Weights of a small image classifier.
Data: 77898 training examples, 6.9 epochs.
Rows from block 13 of a small image classifier, named by matrix and row number. Rows with one number within an expert belong to one neuron, the router's apart. Each number is 500 + 40 x the weight over its row's rms, rounded and kept within 0 to 999. All counts start at 0. Numbers have three digits each.
Before each expert's rows are labels from the 100 images, of 14976, where the router gives the expert most weight on average: "responds to" is what is common among them. Only what is clearly more common there than usual is listed. The data: photos of plants, animals and fungi (iNaturalist).
# router: router (model.blocks.13.mlp.router.weight, 4x192, trained with AdamW), inputs 128-191
# up: expert up (model.blocks.13.mlp.up, 4x192x192), inputs 128-191
# down: expert down (model.blocks.13.mlp.down, 4x192x192, transposed), outputs 128-191

# expert 2
responds to: phylum Tracheophyta; kingdom Plantae
router.2:542465541572464537476495446497420566523443515442459510550512506552492531511470430513467441524453574504479473492560575522563496481524516547470474506509519572546499430442507430546466495504465470
up.0:475587548593520541535458516541518523408525500545438560489505479456407541512488480488544410517512484510494496432483459568471409499475537499430573515544453504473466478572468535541471550499523403
down.0:522520462505510555588562470495519545495458527523428472512552585511446408565501506537539524505497569503569538514484445502462635484490416462501492548427492455466490424527554518495496496502429484
up.1:466457459494435579520511544473503529513469503449529567561513541534458551498534498496474503595525531542442523518512562489516461544510533499448544492501471456531528507522391564479426541484578507
down.1:523583455465468518407531542469518484484496452515430536490519525491431477530540437485479511495510502555482513537453481471470533461470508567542476555487432517473503528544491496477497542530419574
up.2:541554499514464489550456473487438505489422491463461502527462525534463468492530507391381470504489480526528478518495572485513439524480484482490478434475444533487507535515522561472506487501488513
down.2:442492525583472498548527491583518533485481516502552485557497464492567496401499536540469510481535517432534546547509532471561537485471518541534548496552482448582465501486460509500511535572497426
up.3:611509454545504504485530516537468489540471553517531471487482542509477485526423535418472454547525557496563411607568581503391428512484517532497473509500498473563468466544403488563584490481525511
down.3:494480529491494470468518533452487509428471521573544436523475457522545536490496481464512479508482561554490581501526521535428475409551428484485520465483562537504438446469557483508535506483399572
up.4:445510567437546565513541457514520487540454485464522484517434478508406454472435482514452461468461490457443552484528417461552531532477503475489440558479494517473527420490455537491517444476554538
down.4:520504549539495510544504408514493549428515423568446515511515455482492473445417550488503486542508440446491437483575524476533521489531443510528448526410545511486574455503471569482478492490500490
up.5:556518420498436533555479489485485516454523419536502513445441493461445455537473454489503550454371488488421513521509482574505470494511547465518554494472463598480525534512475507554565479477540527
down.5:487482522482504516484511481517515463515524484500498463528404607445452482559445445631479515477494443459499549537497463491496460478371448518509486480454563504540502446542448450500432459569537482
up.6:448498506505549492503468543445510436484432485447458460468494524525535453525414552441520518483509579493457488567495476504531515513553523580523454495539444468448530527519438486523549491469528504
down.6:537410502473483503387524504519497464521593515483445501504569536461528480494458550494557497475426517512481540495600519540438504494515488482555584517495540484555544479588569426547544488593536413
up.7:538558450472513431510563481397433549522488475447485546454504476542479440498537477525529440490569493536496452552515472559472523550437465540524477583438448509444522537496451550461492520510512490
down.7:563524488456567471472486513485477498485497514427476425568456522537535529460511511552542513512562505446504515495522519523442458486407447542564548498472495514490478584532484443461537541533475507
up.8:487509543422483474535552455455515467609481469521507492544486526515529496468484502451531467521436509461548459501558484437493483507532491484466495589489417496499546487519433530500438468556536505
down.8:523530495554505453551525434509424490421508455470476498598501494500546460400514540484491502489494471463460529501544466476533539520440484511469516518396489447481523559509493519472538462569487522
up.9:478541461474437574516473525446521537565510447505469515463468471552484460460512466488522518516469464496504511496545444486523468531527505478531447526529511488517479522458549513530470521463489561
down.9:495529477562523499437505460513497484518529496510514476582553512537454443534533585421546465535562519497456494394578518530481443496399557540467490508542460471551449464522519457527561640551509517
up.10:506378543488511463524524483540499510455546464468483535466508488427496527430541436522391507504485446520496526545510441541511535507534584546492474510513535502498514473472426472515520478534500443
down.10:517530509483500456382556513563484530487537546481475476436442518486479469523470522494485511474539436472416491506477505511558590550489494588595502554488545503502514470546500475470494522487456481
up.11:443425530435517440497494500463485529486460468565522404512469564499539450546589462521432541532469461461497519487440490538494560468549527476501531491502502453538519540490472509497466529574546541
down.11:501524515468499476526435494517456524492439417540476452501422638490460447412507487483495498485441478472471518496465476470542566470471465523531513553446457509546531465506476487532499481518488442
up.12:542491492509465481541554421469495474502457443439440464514486489484470577483486439452534495505484485504480510475514580523561403529563514442479486545432599565457425449566524474498524523512479445
down.12:501475545476482413500514405470513444518455498514463486552471504594529526514508546548549465408452505478426474510516472452584473551424515395511497488448551515547508529495452496531480536466523475
up.13:458486448497505545521515482465487458384469547531480563473440550450470557522606503457490444421525544480546496516535543543528436496499495425485476437437489496479458466488482432523508539527434458
down.13:475473575506462481521505502519493529425469454455381518546539626530538439457385475503473525485437428499544542549507518496488426472472462410508528494469484517583467436493503533536493545526501503
up.14:549485462519496517467580437504473503580509474456500489535521488493415584479394536496592495520496508599579516517501525510569556486495495539563460464537494521540553495542497486504544485448518451
down.14:485530557508524465510493427513493575508552497519564429482503485576566511536512453466490549439564454502572506476460589450484465538523548482471548599479454491538559527508526554490599562551498525
up.15:520503517452459479570510495483495470445545445480496517493506427524509519476434440461439482538408461537460586482494463490537517448452547451426551547513485420467568504507549481536481511499606504
down.15:549532461495495537406526445522465522517538497500463498551443558494483442524524411536470490514488456442448559466443517523500523434530547493494484557449493534501477519423463521496529536570455516
up.16:462511490457557497560450462497518521487524420474469508510541497555492533452470560510517491475522475523530477484533472498520475502532501501480425472524502552500456618518454522511462494436511460
down.16:535529428470482449478488483421532509520472549521468567481476465531456551511568522516471487549624521529463428429505480512516489468448468485436435463524499443437558510515470501470474443431538466
up.17:524444501427497459488450534462509505516564429536470501460466408524509441473417452526406497512516448499493514473471488540534461537527585496517540539522489499458536470480590501502478508419473434
down.17:475474506495522474535504454486473515447468508532524469472432454501484458543499556458418463464561417550495547547557415506492491505490522600528456446454532601427446573594542514567496549501487534
up.18:537530485447535543543471462461428510482489506431557486443487438453515517500515436517463514445564543519545513484507501561502462463442473499478465464550491495567496568465450470533409497581520518
down.18:519459476493528518445422531462484463480496528544449541517561377497501440438475563535537558468525531447484552503524505510541516428480510543485446446471535491493555477439417506487510509509434502
up.19:492577477492532516529478525505494524510510502584498436463572417482515488464490523472483433571554525433567454486519475503506476488506490497486533423541545482488487477424494488529521590488575482
down.19:423480528487507552437500516511524565438508504488503480501548373548508484524413508497563455563523542492524521566450523486446466488514408481485545411461436585469509508440473509483553582555500531
up.20:502505483508499553581507453476518440513434539566493499442490515509417463482535477462507518463489519531441465579490558434497536510458424520461515434528539427511545414510498510534491540513492438
down.20:455469467554507537525470554520459537489456497506461554587509463495578490509492501533479510508573477562522525507481508526507530543556418541456421527523452577518500430554478465472508413482429507
up.21:551505583528495453495497577594492517533549530480514526476488426458442535461483454579466523427507481520487508450545511533557449550495540544470481512515455586455496536492516514471552493565445464
down.21:533480465557474520460518504514415418506506512523507486441494516473500504399521525429539570433507557481517528501518529472539557547504414566498471420528464497501419521545514511471428512506564516
up.22:453518528485453522560515493434551485549523503478462502562449551599551544536500434514528559534514557463521501503512597474452486544481551545509524488490484486542513522385538468524539466513466526
down.22:495464549528555509483426536551487492445460562467490500489474514544607506507480520512531506522471483460474502499473508501491471514437486640584431470515488510456513460481573506518552517518452513

# expert 3
responds to: class Insecta; phylum Arthropoda
router.3:501521519454523534494480520576548499471542498495461492472514477441509505497515479454495530453432459490551503514558496431520473465513451464494548502509522546563494523541480537468511576573553545
up.0:490416458425491476478514446561524483506498490445484533469542449509551496481518498583515484474480549442479461500467414493566476520464564533419493480411535511502478490514560530480477563531500466
down.0:475553540518465484533528454466550575444515383483569468469566462511483516483493511502479523561476540508551453462517507486517463525464437525490584462589475551538432455431482485520543445495428472
up.1:417456538467548490550565507540483539506516458518454532592486455479546462472441483478527499486472449564498521508566524490467526590506498463526505453500479442469497412542471444501507554497483471
down.1:552511471542421574470555525493540495529537500507567575522510457537503497506467531498515523522485492444498508477517531532515538457555472548554468475537548522446450524503465480537489500433542470
up.2:507569522485477525490511481544439436503478495524574481535471547445468457476421454459532565556509569439502470512484474463422440535502515472483508478567483508457478526487488470469498492507573521
down.2:460544457520473475429464520520472549600501475479489429499457480502493468569471513559498503418496411475475479454487529525487483455518579477457508478524442484534458458479502511443556580467522530
up.3:571433464467574506498503459525529490526455531517468463458490559469510491545521523519553521539529470557500562513500429503557502549422521404464465532546480496479502483505498507546479526457533493
down.3:451455484478494489478420469518477436480488433504468462510414535485411557538423522503516603522485459516463506506481508529452542473500559454448489545565517546535546427485537481488474487584517509
up.4:470478433485491497483498528478548539474564492451500551531482436551511475431537501557406536481506480508553448530445521447479471559493507462492512401498491443436480538506503474563501401460567469
down.4:518463468480484525567494466459564470524573498465451477490448481523564523466450505497511539451427523475446461498405492494583495418402554497482446475491516474519453507442468470502522475516488516
up.5:437467526606475532510411513471474585525515483462540542468488493491505584471523492440560565465525533565504511480474572595544582499458549573457443472487468544494507537512502485469515508480414406
down.5:523449468483517487433540490489504517515486532477513565480476492516506430504510506528477495480570515499556531520501408465453529428506450451469464522427516516493547443552512515522528606544544446
up.6:454552466511473469517456531540517515547530503453477510561500552478555534484514502479564468484531484550513482496413434530482502521489515477458415535487464525496567560563414490469512513487549500
down.6:477556541497533474545470431524478509451493508478509432484557575441508496474545496499509546531472524511514496474495511538492483499463418439492437459539450541499452555477482501563494523559494476
up.7:537484498403446438470454561452503446607482568498582414583466537531517518543517517473515519528535511500471525526544500504528511539548458473499507529552543478473467556426378508523429457514463551
down.7:451454490491407485484534469559506561471494487536565418529577492534521546447492536476514447528528475474515446420472479475499501464538455479540465510425437561515490562568472506532450593521513528
up.8:546456497501489492502481556531544474473444467483490507516506497487519497469529476538500478486581562589501512503487498514510563551522532373483566463502481526453500580450521480504510468469543485
down.8:487430485557502492437470487528463491434492532468508456654491455445516499515451515527423463482500523457468557564534463488565512479565489495455500539551471493532529519479452465514456516516489573
up.9:459486521459582497579440545455464475593571484444482453516494471504482494457519489609432524513461476478543547476494462504518542589559457513464469459528506497456512507512506549462523535483513548
down.9:471457474481534515527516490457482435486394484466520502516595473470478489508515522578425502530502490422539459522521490493529515525528502504530467502532505446465481535604542505385467458531547485
up.10:493483492527487439476538484476476558523492517506502491532489474512520518418533504571459515506518432511488537482508466508537562499433530483504565503452551558518484474469528489468412540523529476
down.10:518496504521515570511414478508487484470464432538426493515556482507563480545471516518522470472469515447558424563521485458521552483485525560518447492523498547529531551493448502562474549445467538
up.11:508486531423564454484501497505443555505505551470456515388451535456494482501540515472584546435494490540525535450584585525600459495518536421425531448539521486466532512531549535479502522496556441
down.11:462513540434488509516500450551469471411537569485511519525568488589489539440434496505522537462545521534532500494525465500471523455562450521447505513516475514447547481523455436521545529479478512
up.12:590500532477494535491548509518431530546523455434521488559470512463546539487481442542460495589491483506502501526492591443598430537446554531444447507499624508533483470466472583473424475599562502
down.12:452527490563494474582554495457556505415471546525523502487563498501474509496420536538520564434562533533446524508441545483616515517487430500462539478411495506528516499517410518497540516497474557
up.13:514530448444541459520468485523425527505437521538516526521514504494505456538502505399493503505492568497517524514536509546454522520410467510536492445432433596447482495512439453406600463517517475
down.13:490530500551477486424528483526498496536500466445457468525503488563449471469434504487514529455537458602441419486491478470464556523476471552535431567646465464504527533502542504484526524515510609
up.14:503433487521529524490421525498522504442455563493510534502458526477428565501629501478514509452476535483443458468590459546513531495452536510456489511600477524478496561566580579452533507540506513
down.14:519491472436447490516527528512509485502497560596497478581555484507497499508479498425459456505504411538462559536518547534509476446514464496497523554510483474569520477445445478494521542540555471
up.15:545593484513530547388573450497545498525551505410471533455550452512505534530544479518518520450462536499497427531457545458490521493450429490470488491453477522453489449534570601508476494539533435
down.15:468493506569509501420482533497519505493527513488526587511580522549550527465448454532486553511396494506460458460564537510491489534547516574511482540401458479480434528527569483536395498475419488
up.16:500510565487566480406483469470478504543551506570366512542538496497491494466498491492494586489509448461462504501442475450447444540501460528482486563475507484509537425483502517519417520494463526
down.16:509473543480491486443510427456493500463512553478532463488461441574540521562515452477456464459537458519439497520555535482554552492456445467550530552544463605525469514515487466516589542502587500
up.17:535482491482504543498492529561570563461507552504480497451442474454526489579524549477524535548532485495508502536468490483512487507486426456482532518548448433489503581500541515511480484483545509
down.17:528460534452580496500421517478479448398470415539500472489411453508427498577527564488516508649502454515505494487478473455518452436456512475517521444542532517463545505531473486510490495520538469
up.18:490470477465482590565482522454482555607565466454495520491469498504488498526469457493536462456552524550500455499492507500471470524483444497512473467470543471587475543475505535452595542485430480
down.18:395469516440524494511455507408464469530478590508504498475523441503498476483501472485516491514490517514483548507485564473492505514447598455489568443509542476512462494501468494480486426519526536
up.19:490573500519481564474527464477480576509488489532512543471464480657441566483562428496466569441501462542495522549517460491497578515520457477580526528570552547548533560498448450465538517525498591
down.19:530474514453478514481508438576478517461431500480594508524538475547541443492544531502462484473618423531530540517498540516556541498451448479487509501493481500535545543472473459516502488463476499
up.20:479512522480458536551459499645466531471585527573585492456504453480537491514519528504466530488543466502518494573500514450474512477502517492512487514460531514494494491446524487524499588496521505
down.20:493485535594524522498510547474520472456507514552507502559476494503535574467504441454477512469473559516435453467505508569480500444523520437451558485582487483534525518460450530421479456532513458
up.21:552467601462498435474518430486525457463543519507475452480417442449524521504500514471428487535427503489504537521462534559549516509502479451519460530475648511518544569539500502507454521464488564
down.21:499507491529548452553483461477469469483514498468529491446498465552531462492445494507540517505487414536450516494486544411564523477534527522516501485480551573458517428519433501524517554500558549
up.22:532494542394531582532460536501520499434515517545510496534496480475472501499544458513440474515469487526454479548521508560544472460531519512475530494494409477501526460524405526515514531489499473
down.22:565495444479473474589474503550555488466535508500449508563492490535465491459430448495491531546428545586495482473395515493464504455533494577485539483553528393496589566510524474537471468505475468

# expert 0
responds to: order Lepidoptera
router.0:521497474468556465464513515462530509454503465505513498486463491544459490454464535445514459581502461490465482472480468550514511543461571435423461500460466481496526509551445492457497485452487448
up.0:596471486460593438530571540508520527511541476521456535508435470458557468512520577568500530520507470483469445535489388492469532515514601451513485448499450530522524468479503514565473488455514589
down.0:555526507465522477439422554481503492538472463475474535548536458517537547526572566470518487521508482469488523483541475491496523554524453478475454516496566469510510526472424474465421466523418489
up.1:564483510481508480472538472428509517485478518494511488463456526468501467480506494454535454368450523540471466431499513494520463546517493456476511521492481414492561467544496576459472480499450485
down.1:488524472451497530509473430538467432496500454542514475481544500475541510436548496528423469517502546509489631450427489499541483408509453450458511480484500554522520447430503507512500558520528518
up.2:468471523471515514463511494444537583505510464539492477537489530513446448561520393518596555481500516487506429501428451428488594560514585487557517508536510475489520430505467467519532460462528550
down.2:445507511444494484526507467446450548459567501543493532576614468436453492553517458563506471517497463500520497498501460486466542478449424516511550496489553501469482507457516441498511515426460550
up.3:563535493483493528542443456500538464474472494525488476470552523459503452471515507505497469473511560468511440477521467514528526511636527457537495441407481448510538481451491474531474473542470516
down.3:485570500471433556513490516503482465588589493562483563562585504545512546466436505526449502467459529560507560447466446485603463509514466549459500502456437491466526416467520525493555484429523517
up.4:491470544525429480427459492541404448510526492526539521442511497483502502513553494570466520512515564523501549486446551435518495521521478569521473555538438523535518564435532528512542518418466495
down.4:482511546599468498427489486526564489517531455521531486527453518470532455525470448461497477472509553505553489532543541451547543505438461486439520505520566522433532517530462480492578520430455519
up.5:562488479534476568521513450500496506550512478505542464486462462568522464449498498475476427526507475528483499490530496480475522460528462490480493465485485467531570460553510529450486463494475459
down.5:538524503568469475503493525502454529487589478470472488426510494470556569477515505475526537541437500535494444489564532498529510516518529485485539524431475552422467551590522572522488490475503495
up.6:565492489517416507495536540503492512579487508450502507510530473483489513481518476571518556447496437475484440491513475505519470505431507519515429503551494471474422472557477528554540534470497514
down.6:562550540515504495574497479458487600492531480466471435496449536569434484493547487535501466461590466602535480445517456512531499551419537533531530428490546549491426439455495484491519466494515550
up.7:511510541435458531541492414414530485553524536505493529517496536540478519533456503578539460511431550477506501409436469439562438542528554558523493461551500556507588527486413477495503493466529553
down.7:499479467431521462450474491472449461418555548514456530486566489615552506465557488436513543501505535539433510475479454435520459507413500559535478513475488505446478488469484458530529502574516510
up.8:512415470469506459469511503508496498510506546516467554485500517499523502500504498532488485443513502547518468431501453532567539500468497540483466493518464582502558513492438452482532504543529430
down.8:546501494536517519522458548483502498447529563549516451554462473575597488430477470497494529484514465504495540439524511527454509469511576463498566546429423500523470545495448427456483507457462503
up.9:492472499418536545551524508504565493490476572514533592548522510473471490496517489510467464507509596500482506464492535511461514475479534543473521597502523473490486468417481525470479425559559503
down.9:505478602512422489422424481560462541539530534529460485496558455503534490459476444521523620526582501516487568554554475492505445494500491521466512487484476530540497492508518537432458530539391485
up.10:512453546489461523503473548484479509503525469553453491560529432522546480518496474444545456514509504500547484485503493459543472521548492537511547446528455494529425512478451475522526444538463552
down.10:509445458514511472559502467524527520416525507412412489456495499550554504549542509532519447503385460519487514494525500474523533438446556504557512575494495512480522538463492522562420555439463487
up.11:524416538422483520549562546462548492448491476496556508519472534478514416432491534472506485452568491462550496527476504570570608445532414518484541497478442458500537475506553454504516515437460518
down.11:432520527508447551477511459488471521510493529576469508502501514512513488501478526461521460519524517438490540483463498462446505571487507506536495486471458493513527550470524477539527607451552508
up.12:496525498483556477545468417536501529441407528501578528528494468497521470467465556523471490545475459439447508502418492486498527494525514514448467559473525557524518453509526464499515563534478467
down.12:430535552439540570445508460490557483418549494520510551527522452486479561482458453476414472456442524548492544425465524538503480437520450483571480467533473481459542533508532513459537473511459530
up.13:488621529472454464518466532491524466516509463489474589534511543478558517505483503513473471475492476561538480548531529522497516441547515444394479502451456537474543542505524523496456546555541464
down.13:468448507500454564472418459520494437480474479499486434437452504530481479531476500463499479617552458411484495494544582595542475544432481547493549444535527468524486470486463485451570478468490481
up.14:521476530439507499522523514535506548459491438499500511479471504509501529421483506559524463473473480485462502549565504489506467508561476475493421532465528491508476439492505514558464521467494495
down.14:522558488518541498523492508474499516530543494451523506512453503417572530468504503495540418445485470504476503503535444463501487521512494484435505483540559472547509494477414535504451521555512504
up.15:512479473552503556530488471475541494460447499569578490525488478475536502472478505486492520535440498522470486465456517566482464447507570428494533499433460588553498483546494510546517544485550593
down.15:529464499484484415436575503509549493504472422496500500439504553459479498524463474575586467420568503568539476478499476516544468595521500489522485518430422533471532445476473485523534553535562526
up.16:557504498560480529560464477545517423489526505472442486515502462570484535481532527450600465525523482556453470455450483516443470494478425501565478472523564513511499526553465509481494475534484501
down.16:467493505433486493445498517504521424478515463462435547452506506530566508523541457481490530484547586454498494454467512446563495481478482508546526513515486496459438531476483553433504469491514484
up.17:516458501468538570487519440478581462470483424556545418550438520534491600446535486475462538518416487490457485568510485510474481518409438461536499557510450510543471504387480490511510441540527525
down.17:543528482556469468490448460481588507528521443543462524554594467526558476488509513486461531497527522446525541467516450425480428466456514459511503482520460502540530467519435553530530556497495551
up.18:564528542500517462454503522519569475552468531507470514515546496517563476577442450506500534475556517460559545456446519480461461522491473465576541544519556430475579527565485476500453446492540470
down.18:465428457560496530465528489480472502553508449489535540501570496466524551479481549472541499514494545588517475457450530469443422516494443526515502452562476515577476539521502442487520539484469543
up.19:494479419448575433460476455468525518456524426508533554452491478524485474471542496495497491485520493433515512420540530468472509507470496585494532539539491462489513497563474502489506513624551468
down.19:450494534525477543515535464415518462490485489461529461503496542469527515527489514494503446485577575556420616497507547486544506495505511536443485528455527429419526434534470513513529480503547536
up.20:582558514501558524518495467559483483521505519522598491565461488499504572496577522540510481464536519486463510466496475511474524534522399486506517554430487522427520560474570533380509469551458531
down.20:438436580493422497473540514516515444445485464525542540482405475544487553468503557507474472542517524513477527488439540523513560445516470503474460543544536471566513466529502488512550525526494490
up.21:500442531578528425576437505501485444543512476574473494424452496521501543532519404494439511541524506492516523520490508487568466538554489549522542473459511449542507443507486505479435508509469486
down.21:482472517487518546558545445466512496518520497513495510541496433419475508484489553494553531482529458421477525510448519498508407380547443533509514549535523548436459486557549537527549519544545552
up.22:533493486435529498448511516542490518403522550481552556531498509451563520445542433465490519504550495518480403451440504506531544569571473477462565572508523533548491515424511478437465470428514530
down.22:507454564486453491558425523434534495531518536526521465460589604529469551483471608477529539550512428488476601553481569528530468445437501431538487487528533471535519502589554508517489438477507510

# expert 1
responds to: phylum Chordata; class Aves; order Accipitriformes; family: Accipitridae
router.1:513501498512488537529450489532530519523459530552487522482542441504549462576551505501561491451552543511483478511437466475463527477544478553494522484538524495427511543483527494512449454472510420
up.0:472489447572520507513527541497404543454502514483479516480486464474520515453487457509486455489477502555505512514514470502488546503529499440539516527521546517529414527475522481494469478474439534
down.0:468547465500495559505461533502522532510468541491413531508486461490508470457526586538453565490473486467457454448497533443488465520481414460510426559449515493431442519511509494481542451532514511
up.1:486486440447612505520499477467439549500537479455491491541477490513485495537499486415538579498506460513512470488516480469573520561479517484461524439475422609542485483548500505527522547466521491
down.1:535503488496529424486546476477485486552501584555468524472575509458523510442487491505474563543454489440480446500539514424486514485504445476497491442497562475473510446535453506505547564493567439
up.2:512461466493415506474494505472519447475453462526522544522461471490571531471504499513543496527534489571562486536559575571519493510539533512483523508440498534453646484531474471562553475495535520
down.2:525491484519488474526522438487480512475486501479424454454460517487490535522548534531501578589542405532445546527464495480510524446513458494481546521506508535556507459471460478485478495511446541
up.3:501448442434485640575503523459473536508479475490496515471476528508477463479482533561492472568417502490457499519490538508533539547484545506522562535512502469411483512481454486574407442552471504
down.3:493476504494558516582487467505503452519486423495542528393569485529434560514546477446503486449526590500514505514537535529494469463521547504540472510550512507556511515558490429528506519534526461
up.4:499457515499482517425541510479450453424491417502469452516515497537504437461528548498391535484507563589563503526495463506491442553476493405488458531509541453502513512515463482502472475539497537
down.4:531527504459517501445547539534504589504493480476462460505513554416432471475530538461494542512478538435448544457552462495468528438482515457521541516527547540503472526502543487463468502504518561
up.5:416497459554518470477473494471490512468550473543523532469476517468504485504492485471522469417456503505470491593517443522531448521444509567471522477499488549473555500519548521515616490432495534
down.5:510511465502463495470416430430524491530533484485485497406508480466481515453459479566560452528456467517563490503449450502447533505467486504466520518531468506524494488491434501522546475476515462
up.6:502451591496442474451496509490547583479512465522491590491534435505517444502478514441530505569494470548566476453523494540549469526451520485476557513423450564539424558491581524497569486489543441
down.6:517508493490502494506486416537488465459576474517469520466556592452497476540496510504471496534537545473459557419506448484465559547484481535483538533478433499547508482581477500498520521478535504
up.7:538513478556451480525493463465521415503503534462525502527478509512431519514428536462449442408478556537482529454562481475510565531476509478525562429490622483504523502507515514497488577529525461
down.7:490471533491507496525543503479450412510535488480508421472558479528459520518435508586445498470560498580494496520475503508423551505534442581478526430545489501557515537516519507504507552469436529
up.8:444419526576479470479481517502499464540502533476447501532449412504520491551526423544463502478415452477439458477485478496451511509535491498521445514478558536561521551506498473529519551449510516
down.8:425509516471546524423475539516479457488542522449504462484424426511450528580500488530531519500582447597554567496470512463527478561494503503493564474535543499504479526410532549547396448445423511
up.9:483499504480530555510552523578504407516509487472453457493515509497450532564590450520505459517484545496468507477499499483437496573446387487431496476509551433529452504440572473534494468602465542
down.9:432518480578513514537527559514537466539532419547528502517614531560443466476526524473498461566518557494470511450448487505456506448484498437491522491532536502568532517496526471547482500529451477
up.10:526475470475565568496486535435439498545526492504480531428519517473486510426454525469553557489552507529539484580533434483534483524511506400435473487521442493568484477475496495508540470538475523
down.10:472488546519511515461457522519498503470545573484478492470517505565511529444483414470509509492493428499549527497576531523596488474488557486444489516500480548453507411486432517501556474446507510
up.11:576559522537445499541526477468511439491497494478526503499430520563550405506573486524501485518453506510443484462482526521558534447470468546490483538480547459469473487457529483520483439455539431
down.11:473493504435550497474456487492516523665501594487574494505444492520536430540592506486489553493568454539530503576493478498487600449499475536494453510540431527507530424464583469466472587491593491
up.12:481610426476485405461535523548498526458485476482507497496522473436496585498499507553492524547516488540530521506469481395516530496446456459549496477519527442546508501509519506483535443425509551
down.12:449483485499506528469585404522504493497576475432450519479577485457496478518457472557502503433509512436514411496524522444500465574452505453469455498483495531489471435460441551459504464462482546
up.13:445550527574488483536506501461562477518552488501479476531533514538515596564485441580533495486497468482471497529503464483506539452563532480482535485555428511522495548453466509495533490481514549
down.13:495457451516530537585487503478502428468481499482419515563536514487449572546443516444506467452517522429467543498526515481502592497446547513507523555513491493522576494476477467515530508406462476
up.14:523487524486492465522475576453474433470569499433419513542486564474565510499507470527548546481444446565487485448414463487534551550552522529482454455430491491525537575521486489436460479516503574
down.14:603486454497507509544546466480494503454491494425530450524513402496495592455472498522501601485526523558461541535565549484538439538450596500478480540522542546463561508526402485478520513540624473
up.15:558538482512496556489499515541543530493573492511478493458538497444512438555623471434464482450519502520469531522555532523520462532591480513450457520421517514476500468480526515447541497537483436
down.15:500527496477493579436474535563494493509434482523477488429440506467499493478498511447534473492436451491495490472471427505513534543557487506447506491612461458478550490477471509494554439499443534
up.16:543575539523537487478472493533527499505460531512525540565540533504502492436513491531569398529459556517485493607503550510528479462496477482510462475521493456441499538492536524458518523490382485
down.16:490556454481494504513473505504515478487474503470480517532594508448498458470440549525458570451556454500473493504532500527510491457494593465488500471446467484523574574524498460520494525511492567
up.17:503509462443539461480513575417484421491467500535448473566545469550489455533498530483489483485491555508560513487511490451414548488472521528501483524491491428566528539470516482527529449448469554
down.17:488427454483495462580555565457448479492504526475575440536526397502447546506462409448455535583518564442490503538430563505520542483481556533489550480573465517530477519518512466532542523442494489
up.18:437493533475550539486474455488434504470471569533470543480487523476490537476523457491526609537549548463400504405490442511507470512484542556392534487562469517494488516459449442520478511517510481
down.18:458532479495529448441532459488526486512489494487510509488504500468451510537485571516488528458501593480509549518488550502513495475514524526443444503536470528453455548516491553497526516528531498
up.19:483470505515498539464532518467504563519510625506546502533406486501440533430502507491506537497471467508537513486566558450506532480516533552568502456515486466510535467522457540492469531467531526
down.19:476489562495505478505506509477489519456507496567535513462498446407592474528543513532494503554527498435435496427451561510496547482540506517446559503442507490528508476429531534471508524504490473
up.20:494538506492519495539455394473514471576470503533541527496488498498462496495539485517561446437505522494504519464480515449441469532441484525480514490522461500547506560459468472526470427480528432
down.20:518535566545487485448495491507499577441501544573547412486540449476500436518517478513399571465511505526564504564490503477512501454543546509536486509490501523472540552525560524539545505482429529
up.21:543442484533467436536519502429536481562449529588455475498475468461559473560503497545499535515440456523483475496514434550529410560586495536542476501484489433514529444492463451489510537556517453
down.21:567535466521529426558522514453487521581530443521507431469463473502533508529475550552539404581500486520473489506460488512471484518512435452514513454487538471564520389594529551577474471537444528
up.22:484460461494595534535490463469413546469444443447451487476466574470509499491498476489470408492474552427541459537499539465590563562511498540409482501585491469502453555523538511486535520508552469
down.22:559524491509491506495520493460521482431519516533556552519447398468534517600489487527510516418517527558438552523507438466519527470584509488486498520497554515538494543509449510511487453523510486